config.yaml
horizontal_flip: true
color_jitter: 0.2
layer_scale_init: 0.01
conv_stem: true
mixing: "mixup"
loss: "cross_entropy"
residual_init: "none"
learning_rate: 0.0015
Rows from block 8 of a small image classifier, named by matrix and row number. Rows with one number belong to one neuron. Each number is 128 + 32 x the weight over its row's rms, rounded and kept within 0 to 255. All counts start at 0. Numbers have three digits each.
After each neuron's rows are labels from the 100 images, of 14976, where the neuron reaches its highest value: "top examples" is what is common among them. Only what is clearly more common there than usual is listed. The data: stained colorectal tissue patches (NCT-CRC-HE-100K). In brackets: how many of the 100.
# fc1: MLP up (model.blocks.8.mlp.fc1.weight, 512x128), inputs 0-127
# fc2: MLP down (model.blocks.8.mlp.fc2.weight, 128x512, transposed), outputs 0-127

fc1.196:129143127136166131125142135140127117092148141140177123144132170057135116152128109133080196091035138145114119117199120115174142126112123170173186114189129093138146099108105113159156138157140131128140100130135138162048131133121145104126163077113114054119144137160063103114110088119138107121105159144107171118058075139172115138123118207171046147111060133120177142162107166081106138108164
fc2.196:116126141140104114168130122144088135097109078116136119147091152255126176143120166121182135136173127139119100142123133186150119109153118111117140184076144126146091159071169159149016119122113141136171086160133124140135151088113109153119141082119131180132132082092212142134147115181087152132125130121111150117155134170123161117173122111067145139130137097119115105023119135130160125138126
top examples: tissue: cancer-associated stroma (39); tissue: smooth muscle (39)

fc1.46:128100081099135186077206101098131067102174128167141133236153170194165022099101083161141101084126093111177157111130077125081080168163103101095165134076157162114159075127123124157112126139139109127145146102085133174098133167134113133092124147138139131136112106162148123154205151119121090104148177150149107095113113111142137183131099142121137150113146115116142122118139139123137071134145
fc2.46:135121167101153144128130128115106115015098121110126129068152088052150120128120114070111123115128163102106126110118141085255110119161123129117155096186111109148184107165074119044183092156144159137150137182118143120149141097146107139124130112142165141148116142084099127130118121141152128120127093095116134133119123102117135146138109107196073105114108131133121124164196145164113156147146
top examples: tissue: lymphocytes (100)

fc1.438:053133113164100144098156147101130141102156064175115131134093207149140116133116112133143126111058131122108103149200080177146162110099096100151108099105119120116167155129142085186157116210131107125115137085112137104135161093109116150130125143128134009169131136102128140128149088069114146105132162069157050100124165129178098124164141142107164119091125119174107147162123160167187120127163
fc2.438:134174141087128153182132107145137139136080170173124141115156111135115147145145123157160110121163152107149102135125104030074121110176126147143077123100130126131060127144105132120201158163152173151131129153137105156156155095114139067106128151072174172103027138085186143162154174159188115143099056111125132126170085110096071137119147147134047120150146087113153163154162144124105104147117
top examples: tissue: mucus (43)

fc1.336:112086141116147198100143155113126088110188122114170063163108135096141104180115103140116171101139131117137131072165129166095158053119175155143161106120149093109151070176062149148098157146133105121162102182161132105067095090111166186096123132116130104116199112100126095086163076140094095115128153185152152080088090102120158061191092140145137102131109123144154166157139138109157096118159
fc2.336:133135085151109148118154076161084105000115122130137126123093087127121131193132141103147128158051150109072143142124116129113139142105127138173145232191184157121110073126115155125096130089129125096158151149148139144099128158093151139164136121135117089142127161104127118106156100155115143108200157157175142135138146125101097127124113142159150108110128114152107143107094146133122129123128
top examples: tissue: adipose tissue (38); tissue: debris (34)

fc1.145:120113131158132077081186100080150107196132105116161119142076111186148094128101126113188088169090138114139125122143084079100138144125108103132117141143191144156172144123140106157156131119074127123175157075151152097064151095107154160119134185133104053103083162134129103135122145053148126220107132179127095117094093123127153143144117129171142117132118078180087126152132089061086161120175
fc2.145:114197079122125092191119150138133120130154092103121149149081130049145182125151104101006145112073080151126124108120115151146090136139150090129160098166096131080127102140130131102095103144122113117134126134149127145113140104201153111117135000157147123125122203121084132142100158121172103140127159154189083118128104130130123103121130164120102109110136101096119133062187132121110136110137
top examples: tissue: debris (49)

fc1.200:126079072115093166180162170126094129070190147111139102134149105087159145156136138147095154086114097133154135103143149100131139080153176184165218120083146043089086126174108159147100142115108113136097114140207152074094115137115173106166128093094115158114116105102166170030128122173087075141137088174103107136136156125131142097135106156163152138167125132124191150125115123139132120139132
fc2.200:098139111137110122148100132126133127000147140110129112150145112173138134118122120117131130135121116120106126142129113170158117132123136155134113095154134121150151100110102129096110138104140126128126103159154133128127125100107122136137121128124144145127133129143136126137101140133124122125105121127125125120143121122126122123120124137119110130135136134126124140102130119157127126135125
top examples: tissue: adipose tissue (60)

fc1.459:058145116105138176109147112109166091104125129162104135171174129104088081136141138128140118171056126125050125108161109136149094109098157133131147155124127139200126140110125117164145103113121147134112125091095154173056123169118123125152191184217126146142100120147088079122165159098115155099112117168102103080060128118192114177106103148201104099079131121129129106194097166128120133132197
fc2.459:090146123137135088143132105126145127000142165140106129118077113151126130101087134109157144098144136110142108158132111127113100131094122123165126157097131118133083204120128082130071112093127139138119131090126115134160107093163131101096140049132137125119105179141087136105102132136159112110155115121130149121095119143144154159133095146071185146149156130102146105064087143100096156132115
top examples: tissue: lymphocytes (48)

fc1.119:098084136088140207093156150130176043107173122106163078191108120091125087158124068142126155121093123117118136052158125145108101111091152146149164136114183122157137078166075145166116178122111094142125109146120133139065094155082128141089142159150142151092159117124127099111174115129111087150118138213163141068097096086158135099155073168132121104134108120140130130203140143082155108120172
fc2.119:143127107147142101118113127142154138000118114115104105128121157134126144145172125153115111112120121127047118152118122094122139120098119120133134184142114141126156128127122142147052117120135125132110117176158121156119134158099128192162152116116146175140122150140209139149124145166073127166109132136131108124104099135112114112137123168152184103149145130132121120106136125141105147127115
top examples: tissue: adipose tissue (29)

fc1.186:099140161162192166105112107133152150087124123070148104123149138147103133125174082103145157048142109144156104118169140216116179065107113124119121181101131121051134108171096129140117138147153144135117137137153103082071154111114117176152156132145136132127178147102093086130178122038132140155126118213152087117090100123154095075138137183097156082129125100186114143136137173071173113117128
fc2.186:120187073147125149132127135121143092215142126149134134157112140134099121109114117157150128147092228125084130129129152000166119132124141149129137122132121130148130136134109151115150129114113127130148121063158145141122137082120124060125152143124146103131004111130128130114087156255176153101131171160112115119113143133120135129141108124151095152115136124133137125124142129130098100115144
top examples: tissue: adipose tissue (43)

fc1.342:077109071118136114091146163131105098176100082105096120148115098150118106122154094109114087222088163150140166139142092145089058171127128101160125121153158133200107125147095100118110146109080084172107051122128100164154120065127113182079069127115108144127084185080154139161145130158129094105133175106148122117178138104101172145191175128093119109087124115134079135147137076178124141119163
fc2.342:117255138116129134198123098130138111176148129170137163086059132102146117140122118072067160132139130132074132079144143082201131157110130118099148120049100121082134133124127105160041103128116111160143099075173158129158115103136134143130114119151151135122107176121193139123108117197144130132163232140110125131161135113163128153112139069151143136106121126107128147072125125146118151138133
top examples: tissue: adipose tissue (33)

fc1.352:107115167145107149084127107066143102163140129129127109120102145088116044158117149124196119058136118111137167116173086130175096119102091151137098101153110161125120141150121128074201114131125132188129123145105180167094190065085090143094154173216138073117168130091135115161149095079141159122137137150180102099047120146163144117151140124170164084105165108117116112164182160122136146121136
fc2.352:146083106111143146181107150145132109000128101159094152100197111123075082160084122041104141148084165183232144119129170105097117137094131152113104147079145142112114115143108137156145122124156120111138124097114135081123152179117133072112113124188093130127054140105102121101099105135128112137128061139133132106139132075125129126078119151159083179086132115138108141162118134116136113131124
top examples: tissue: lymphocytes (79)

fc1.201:156117131109087126133185137133053114067172136158142123197142174076190033117093106144128106122157134138165129160145137108106110141159121133115198123085136074077106091130135134166113122122143121098128142113232152046101129151133175118162123132103154104134118138144131137046119113143098103095108156124085169158128114078148139198114111142119154133109158136141144158222136134135140105120134
fc2.201:147169124119135139135126120128129115000141121122123129122116120101122135132143124093137135139117169121119123106126128113153122136139139126135120137161128126115177115125130137113149118130122130138144129144118130107121133115136125135128145131126136118127107144114130138127135132147157145144098162137125129120129113130143120118128129115147113125120135139130126122137122093118140131134124
top examples: tissue: mucus (87)

fc1.198:128154077169134161122148126123106159154115117105135121122142075096114127113188110073099198181119143151104092118126146114109138116141138164124146202190141106179109147136114092090183082142110128185085093141139087142101055102079104133163087072116051146164159168099143134103126122140190097185124140138091151144114155151127128088143150133167082102118071057098141138098139125164091166114188
fc2.198:075155065112132138183126095138111132089114154180139137123131120095144109114086100171172109129149140135066093093104140088197088135143116082146132126081134118088082175136079130164087160150184133204147158072171124052107105170121115092094133195115156126129145026113061160161128156122093155125138139083107107100132111105091104100112162125161141140116139108127183148149092122103113146130088
top examples: tissue: adipose tissue (46)

fc1.138:112106106126174079079118105153117083164098140058097137153068080150122055105147114107131091165154138105130133130131120103131066168101120130146108112184192141146147141170083112119142151103132125137126087123105156167099119117124120199108069126115025128108113195138155143164159132110119157108116174177146108101133111165096175146205148182128134130101132145101102129137125141081162218098151
fc2.138:145193109100136097177188147174103127198167121149072133156114072039092095110111131049034097144071203119149144167131139061144117158122137110129104101128145122134167155109147090118155140102106137098153107110134117125156107160143168116163144053104108119133117205111131117134110102188159134101167203109133150130135137125120118144136101114141115112177148109106096147097126119150129144148182
top examples: tissue: lymphocytes (49)

fc1.272:142092111167137112068109133143108165099082128133193135157086168048146090102070087160158094070080229135113143153143106112124114132097107127102174141149197123138163145141130130124184104153100125117182136119129088189125198128090139138097105115113127082106142150094055161114188081102137155122131148107087169114127141103154120126147155150137075137103080135146153186127129151152164119139177
fc2.272:147114189133150144061112103115141137212115131118099108122126119111128147095149128068145129126116131137255116146101165152094153151120135116133131114231142137106071130139128135035176135107112111148147128214148110107132106080092138171127142033098145123111156208130192130125148129144215140118118057143136127132132152126144123112148136135145102117133130127116112138132105130135109123151123
top examples: tissue: normal colon mucosa (82)

fc1.202:170123145181162098102170115061135103170164087102112119119093208165117100116096116143132113180069156118129143137133117176120076177125129107150112200142145162134169144106099103142204176172108150100119107114141127074093128087126099186141090140114107121095144163136129105150141153132120153186139156099151153108142148105118075139134114092182125076098138047188081130174155076078100141106152
fc2.202:145189121143137133186110169113133105193141136082102114128065132000133180138168119070033139135088158171099134135148144094214143135149121149108133117183121115130160162150163134102161086107106130135125120164114147099101129097123124136134109019152155122116112197140147136099155153148166140113113186146130132131119134152127154132155120165144114143120077119086145098094143134134136135121135
top examples: tissue: debris (35)

fc1.494:152087116161127131026103141137120146110082158135196123159120169079152099096096109126189105053110222141134159157167084132142152149110078166109154106164154114126139142133115086114168098160106105131182129124128124169136162140049151181086096105109096081113147176086073164128178096105173144130114128116113171144126150096126105121136171143114098107123076124129134188127116156146130096135185
fc2.494:132108220141116155060121134143160132165108141132145089173119130123103117123134136100192131122082077099219123169088135140097116129098151120133103114227124144115111129127150122064192114117104143098085155192124113124113116076100133141130158083113148153126126192148195137145153129171252133120130050147109146118095125120151131102122116163139191131140122154139121125167142141132158132124129
top examples: tissue: normal colon mucosa (99)

fc1.255:134178120125116150163176148095093139138157109085090123109135077056110150218109138115078142123127155150113153126233080091135148092124133172159151134174114111160110104141071114084166079129112129199165121142141065138144135160089161104132129103157056087161143142059133152113125105160178095152122161118120099137066125164137160119172115077156088119105094105101150138122143122162127145138177
fc2.255:107131027130132210115122145133122159044158153112100128108116108152153097152133185164216127094188126165054121098098114087179089108125105128130132145174105165159074092114097119095161088117136138126165141099166147138073109118120094106104146194128154080071096064107092114127164154128126166134129122162104108124118141133110103136174076123187137114105109111135109176136165132131090125108150
top examples: tissue: mucus (54); tissue: adipose tissue (27)

fc1.439:137116149164153105094080063127162112103086119135145123099126126143083139109129173073155161049121119103143157143107150179127076154132133100133097130171117149120133154099140117061165152119151135152122153165064103255118208118116062134067142150123149131114214124125119132199114156051142167138173095120129150125118151134131118129092176121106121123131115126131100115091129169106125163120129
fc2.439:095180140125129140131133113139132125000111131128109116125103148116143139148136120110143106138108147125140141132116137078132123130117132110143128104120122147118107122150128130153104127127113127133154127101132130144129133114131121109142125112126135141133060155153133148128136148168182134139149172148135127144127145133128101117135137126129073112137124130138129128124150138109138133124135
top examples: tissue: lymphocytes (85)

fc1.477:133160090131150152154112128162116131093156152125152133128164133080117147125117133119064191107053136122145109122168123125135145121129147201174213093196117099116152109090103127133161139139121132132138122151139126118053136140127154097147154043129116070167140136172069119081125139155153119139139102131123171151081145121174138122102091208200092141118028106106185120131091077121099137125153
fc2.477:133118126141107135148125132154114147000113137150132143147106117230116130106120141130161146111222140137127138166150158181097142158135109120134135147082118104129116137131126149122040134130131129103137152185128117102149124092134123148125169121114133163126167081130157126140123137118108116120150146132106172104160138106135126125152139130070141130148140119114116106042137131108153121112135
top examples: tissue: cancer-associated stroma (68)

fc1.453:119112098117153112068171113117139088179155139118209113155088082157158052136106136111166106159103111105151111106165065082115126159132120111103120116171184128154183110157110124143135154102094118150159118103138161111102105141136156168139124177116059074075071176136147086128142121044150100195099138203140084097135116063114168137157114121152150135113156120160108126131147106080121171109175
fc2.453:117177059138137117145136164139119134150114100137158124151080105118112134130131119101041105125096135115121102121088156102148074115121147108165129096147104146081172113149124159136092149101110112122132109107149123138136110142203155156130133000137152124139090183118135142136101128161165138165125200143141097092178141114131163097130131153088110101099141099116173115022110134119115108128142
top examples: tissue: cancer-associated stroma (30)

fc1.503:125069063127099219150133141087154106100193143084127091140133120105095142201158125177120138080115109150086149078170127088137160028133146176144181144087134109135113122156081183141124157112125109154120130180153152122082114142123168143173123125104093134151118095106192148096151136172083113131096110180104095068096157124100154062157136142182157107160137107118150149103118121139119107153152
fc2.503:108156099128113131101102118112129141000130123116149123153080108116130146121133140132117143130134128139109119145125127158148130135148165115142115143202131119129088118132136124115139154128095125122114122172144133114104115099098120163135126123108110139146128170141145118127132144110129125065120162123126116132118110128123125106145120106149114132131124140105125139131119102157139143132128
top examples: tissue: tumour epithelium (45)

fc1.288:094118073144144090087127115072125105165147140153155120132120111153087098127129119107151112167065129177162165121130076176115132181126147116146086122138105154133094089174060115142131120140177126119129120143144115057112153133096105135126147170136125149121145176070147116163187142163136082095127183165158131140156112045106156132141139108129155053081063111168085134169223112158196096128124
fc2.288:107156092122124166164138137171134096147098084117126106114072137109200165114146152107046091119110156098071122134093120099185168075157126157097133091168143154140111123139130141127170114122101155142125089127141181125119136107100076141130084003157147089126073146150093148181165126104158144145114102129086101153123173096139139131108122117129079099099095105124092067039133129122125139152197
top examples: tissue: cancer-associated stroma (42)

fc1.472:124136148091113197141144142132117053135123113118115065133070077129124153203105133120138108052142136102128169154112155142118194053079133123141142141089127088086150081154116130115063205107098077126083077189156144165128131112100119102161078192120161167108167076132179133144112138167122089164097096165094144095144135095100164155161155098155120101124148138149123139163133103119139160149132
fc2.472:145128123130126106125124125093138138000131110150139123119137103084130149127115116114113156116149128077138142130136133121059156141082115130132125187108120168122089097151102142165119130163124100147147124112093110163145122152119113135118104113138139136124167191132115135126092147094106087078121136107165132130131124110123133151101127116093123138132135156136131130149117151173126132119150
top examples: tissue: mucus (93)

fc1.486:127123097138136092070179148118093093126080092146085115135082100149165098088069104122161112144092205150098140145125128078114163135124117124105201142168178095196126110180143089121125130169104106136143098098121111235138125138066113126100091126143134092131100122159098131115101081162179110122084143099091182096131135119145134153166189154121122149102092095118176220096139157141118156126120
fc2.486:123118092147126128061108136138099156197130138145130138134140120132124101133132132096141115131026136126215150124113135114139134186146118113142130104246123147123139115146122129025233160111104132148133137105120132096117130075071115113123142042111120104141077210129150128124120153156222120104104104109136121129120197112118139107114129120138083130099115123138128111090105126126124123160137
top examples: tissue: adipose tissue (97)

fc1.84:144107106158138165081118165133119147111117119141131105152103141139132119119096112114177155049133185127136156147145122093131149133112106132091108178165195119122144175140101082114215121200095087127158107085124135165123197108051107095055108106137101117102123169102066170151192168117181136159102150106200145145126144134148127107150154120076109108120062081147107189114119165133131145131166
fc2.84:104025164154123141042105118137121137196127127126126117164146095180121125119130157161186143166151098094142109141153092113051147132143161118135117132220128091119085127146140129142183128162095144146135156208168129100153104152144088216112155134099113163133045161093194085112140155151137177093103068125103118114113120144131110128134130120155167142124149122134124089110111115148138091094153
top examples: tissue: normal colon mucosa (97)

fc1.385:087130096182193023112133139142160114182101108148118117127066092121098146100161088149120127188073128147078109121122116127159150178085108105176115113153148129174161117147105105160108116168117122185107058107151128105110151093133098109108118069085073150113056169120175116140171107178131102115143161129115088140163136122114147143148136137135040090124105078157099120142139081148189137133141
fc2.385:135211177130097152255173101136133089096109146136125119118125141035116110146127079015046109136143146136135124092127137084168130129149110127130117103039128128144180106121143133144176110132138108137146142142143143130114143104068176139132141149155134137132207171105079161090138132081118136156130081154110119119099138142134123138125117130139219116143099138138117129088141124114138118133143
top examples: tissue: smooth muscle (73)

fc1.327:135063140149125116002095153151115148121081141116178112158115159075144109122112090133177100038122213159150149159154069125155160149114087180113154107170156116132116140150125099128173114171096104139161134128132126174137175129049154185116105100089122096122146173106083157108159085108167144163101145117119136145125138102114128127134172144125078103129092118116161179125117178127105105130171
fc2.327:132122191144121125077131126152158121172113140128137100151130125132097130104127132047194135110067102116230127156098127139106106139106138102137097095216101153099145153129147140044184118114114138123070152162115109114115109095087133121123152050124152161137091198144177134150172133175255131121123067145119142118121121115124146114135117142126141118146115144147138139132111129145135141130116
top examples: tissue: normal colon mucosa (98)

fc1.346:140112129174130112057130168126111164089096123160165155147080167095168070106087107131161126075116225128132129165148126108130134138111147123097188132155191107143158127133117096123190119188105110107176113115115094184138178127096140126064100116127101076100133176084066145131180073128141148130121153114097204136139166115143105103151160138117078124092069134118150212118127136141153133126154
fc2.346:124060179144120129052120121116128123181133133118095138144141108087127140114123145085142154141080075107211087127127136186070137156130138111118125111254127121108082122139130135056202138128121119129146159207142114099114106112110143212138143049099157129099164202160155131131136127103207136122121071130132145112087142127113113122154111115170178123144115115130125133129116136140136121122114
top examples: tissue: normal colon mucosa (88)

fc1.98:072126064125155171154126175113179094099119090100125088131119085131111156140125113133176117128112105145053122116144114110123169084107123142114129194077155128163118154203082124167115163116096141138112120146145159158099101141099147117146146146139089139119128112135179151100153161144107076200097066196090094070111180116129072116157159149175119057144100101162171124114094096098127171129201
fc2.98:119165111128159148147097109139129135000142114128138148126159161103148098132147155158068143115198052182106108143186112140064144124115102114163117149122087113098076085133102124217095123145110131090168126106142127140146134125185098185122094136097118122102138133106118125125105087099090114097142153140154145153130108077154118108131103082145154132122143110105121118114152121152080129139118
top examples: tissue: adipose tissue (26)

fc1.105:147151125122176136118137100137096106115153133173174135153137135072108106148161108124109174116082163113124103161125112153135104138146110180159179093183100116147181034100125101122139147153140113127107107200132137147056090117120123122110168093104140023165163162161109053132090046150146109121115131158101181135071140078130175162122122158176093139099076121107158129165128131093095119121159
fc2.105:111152146150114107156128124147130124140158112119180152173091100178159128130137131136168151155240152102135139095087153139064127168188179129158150149094117125086051153102131163140038113186129112144156102188155107130156125091157153150111180121125127126155183121130178145129121147164104163096139199123122155113124117130157144126163145136046179154112192125146096122061116146169140123111165
top examples: tissue: tumour epithelium (37)

fc1.436:094129051160120117114128109081115138092149105168170122155132179140127122084132095128114134116113135214121127122076131158166141119110117139179147098099141118145094166165129115146147103235133094084111124129129136137117129044121152179141123069129096145098189149076180155124136116117120124130119215146107133109146143128113091103172151172109126093104048128144202169119129175161176097078127
fc2.436:136081111099114121143128115153137133092168151129102180167155152235147138122121111154136134140211185117131117124125150155038120149088120139189129165112102132125113151125095141059071135146174121156158113173142124144155137106133111136147114186121136087165148073136161104134129098091083077128129062090136136094167141160094126132093127130095150146148158087145118186059161167145075058157150
top examples: tissue: tumour epithelium (73)

fc1.160:116156139233169106109132115139150112127174136151159095111118195140137118098087152113148174097101134107125160111142148150200096156124135114134110087135103131146138097123111113115161141162143131138056077132102145179135149090079043113026131130188117074078122131089106092147112150116148160111168097140182115107110185138171136096101128110104142127135095082126152130129173156076157190123176
fc2.160:190160133142130131141082132121138090008172143106112175139118153099098117119165109165142163170092134107080156129165151082164125166114143129158133165098118132129064091127194107241123113101118125096131140093128120126118142112117120107141119131142091145082016108080190147119143144215172144134108164130121150115131149114122137154115107125143098130143149132099180128180151153093141126109152
top examples: tissue: lymphocytes (72)

fc1.237:070140091185186049150126159154162131198126114112088124102108100116094157117172082110108143162066136176128113091132096114185191180116127163171107109119126141129157131142110088204101135206121125143131082086146134074091139131111104124092128061084065129097093146134170150095159130180144115128114115130176071140126149094118122110164128134155120088135099055138106118143104088140153131135155
fc2.237:129194137142148122220172123099130123024143140140114127095153128068124119125122101011045119106151178120112143126107120060127127138125104120158130117113127154130208131131144142139223137119143114131118156123138120134095145136076139132107140121124105138130178197120056121104119117108132147142096070142123129132117122116113120141125130148115243138110124157123125124073123111081147120119150
top examples: tissue: cancer-associated stroma (57); tissue: smooth muscle (35)

fc1.489:114167070147083079099184114137137104168100085150115165137029181171148115126141093125166091133107139166096115152167129192143160173120089136161140094078103176118091036116076110158110145168129109131124148070100116123105128109101094147098112134083127085111155150162170130166112117125130140191117207169127132097072105076145149142155146155104177123074132118143132135092158161122126147108143
fc2.489:127136187111140101145151154100174165236068107099102168128146124146107126098115147103123142166204187124176140147148147100075116136143135082160145224057174156152147130065080113110118163150123140091141193153114118133144109118141164116152123204111093105100162129145160137132147140154113133128144149091110147141178099156161105126139135091104135132105188189141096122172111075093141099120139
top examples: tissue: debris (53)

fc1.13:124061090131173197098161149128163071110210077126163062171146131094141069139147100149139177106077127166125161066171110142158107110112132107107119143132179122144116084131092125144170131168115107141132086116115131159093123125085111130094141149211105132085109119144088077131147138107111118147104133166175148102115135131189107110129079198103094104141081093158138140197141178108142125117181
fc2.13:109143154108135111125156101133102135025081061120091156142061122121147139123142146173142138133056127083106086103199130075074099147129162124104117078084167151185131143101124122129029092128135125136072181178162094103120129113099176121120130104122087117100099125102154092159128164182149107094160139147134136099149125147080114108152130174059178113154146112176123150142109163153146142102150
top examples: tissue: lymphocytes (37)

fc1.100:127151113151169100123124087138118110190140155136163154171124131134156108152087140091155144171156158102092109130117112095163105161106153141106140093134126124208138106169112100154131105197145150099113072118099124156127118129094122110119133105155071167085120162055103098128124148157181123132138191173136149076148141065128151133111100089138063052077068108107159150114229129064125127102174
fc2.100:119202035132129080169125158104096118110070127140151150139093146127082137086172117134194152126096180095082127143111106049123137099129114113163148151111132119124090124098095140105158152132112086106155115094086109144131146170138142031164112165186137179138087055115116117145106128170175128149145164125123183131084099129095149119142058123171045115111131113113133123139175124126152100101149
top examples: tissue: adipose tissue (79)

fc1.293:084040099102130201075135075124167043121168096151139067135134104131102098146151130142160155094106140147119185082122117178101101103096138122143120158135147128124129096137123145116084136128110080174184129176094079212103167131103100165083152175109142155081226092110138100159147128084088103142113133169139147067093150153144126114128137152126142088124129114132127133109141190111138107135153
fc2.293:115177136123121128171116142149119145000140127110121141129164106158119127110133087074144116154101135094126132116128156075146116154167151143128086108083159115143100076151161143170123095079149169158137155096140183121111158139134115092132121129131151132093000152150074109114137159154162134125161140124100136141126110151130111125106128118105127133188089147139153123084141106144124119126164
top examples: tissue: lymphocytes (49); tissue: tumour epithelium (46)

fc1.36:092130119139185147104176082109165086156134065153113114171119131160111090144122119103190148026142150135167120134169115153086165166120142073108076202145196130085150109107110114140129162125148085211130127137093110191121172155137071110105110131130126063123112135112108112164185145064153148134112139107121143085127096161163124117150141126095124132086181090143091155112151145156177163108147
fc2.36:134090043145119088148155122151120125000134110128149132170163153102126118112114108110222136158068157176107112147119122148255136101159137140104161098120117132134214106101155110106134146092151124120114140122095138136123118127095148153127140142116130129103130098116109082100128113139082167123124097131135123136144119127117107160105114147157139138148104169104147116039157128167103115142113
top examples: tissue: lymphocytes (48); tissue: tumour epithelium (42)

fc1.102:098172076104108180105172159170127133169113036124116124128119058126147146153122074074153108094086134139125104117121059158096169123083152149118104175155124146108134058159129088100119124139100148189161125115114098098135152171086124107117131117159122147096202126085140168093132137143147072220132127155153114132099178127167127121152109109157147101063131084084195103100148127109113105103156
fc2.102:178095171168159151123084115166128153092158136148172092184191140153125113114143139142125141119214125121152084200079114111118156116118122093119210090087120162114058161113116095088115151143166176106131135154107116126178163101179123145105143148153108075111091105118154111096117139117102199113134100113123102144184104093129073137086196163085126124120147136138180089151156121155083123088182
top examples: tissue: cancer-associated stroma (42); tissue: mucus (25)

fc1.181:107138134163127145105146066110153171079148075087088118097114109135130083092099100163198138054141115112149085115138103146136233086167144134079109128106123161121130082165096133152146106122190157120170143071103114117111162150078105130076155130093111141144197147112094136142161119125127166110112153225125134135076117151131118031153128136117164148125139119167150137124149189136137146131167
fc2.181:131125199177179155152132149125161109250122107139175134116111129084094103140105114110061119127180190088135109146159138010155127107144111124106124072070153165136134154125087167039188104120094133099167134124124147132145152089175122105116171117128114112109060114107132156167093123178144141139147160155129130156160108142115124100113132145088146092142139124113146138168143147135162167126122
top examples: tissue: smooth muscle (44)

fc1.406:152140151153099135056124060128114132101097090086113117164099151117115136088117094120156122110097162118157164160138140176105170117118091143105152160158181088112178122138114141079142185151096071150135130090162123129128174099071144142092107044102119124132184189150132169117186090124194137103112125179083108146137172104092176102145191112129147147129123134171124197091114179080141156108170
fc2.406:122207240097180151063126100128120156072142134139141150119034131094143190157135162093171132119088106105179114107119139114070107159179141124137154113167129092111092118163124113084139109133121147124149117080110135138091140120097128086094172127094121135161136162127132136165151110176233122091129165118113129123086124116144120156171095135178160123127121142141170139213139117093137157104130
top examples: tissue: normal colon mucosa (96)

fc1.481:141124169143120153104129148070144125147148127106176119166082159071167128104117116145128185151114114124128127103236143080150178131044125093117109185156170125136108146181075134152172116112076133186130125128117174115134111106120105143148084117135118154023114152083143099124211148110148061151138155130155084121132090164138068108132111111148075148127161119133147121131156159171154116109168
fc2.481:120084134132106146127135133149151132141148185142135148126120134255146110138142088107157085125183154103168146166162116153078087143126122153100152092114134142135082085188113155090078140086089168115129105120129139160157148061109101133121191137089102111098129114160151154127130126151142103084116127174071103147137112138170107121133128145068187090138204095104122104039140102107108165101091
top examples: tissue: normal colon mucosa (32)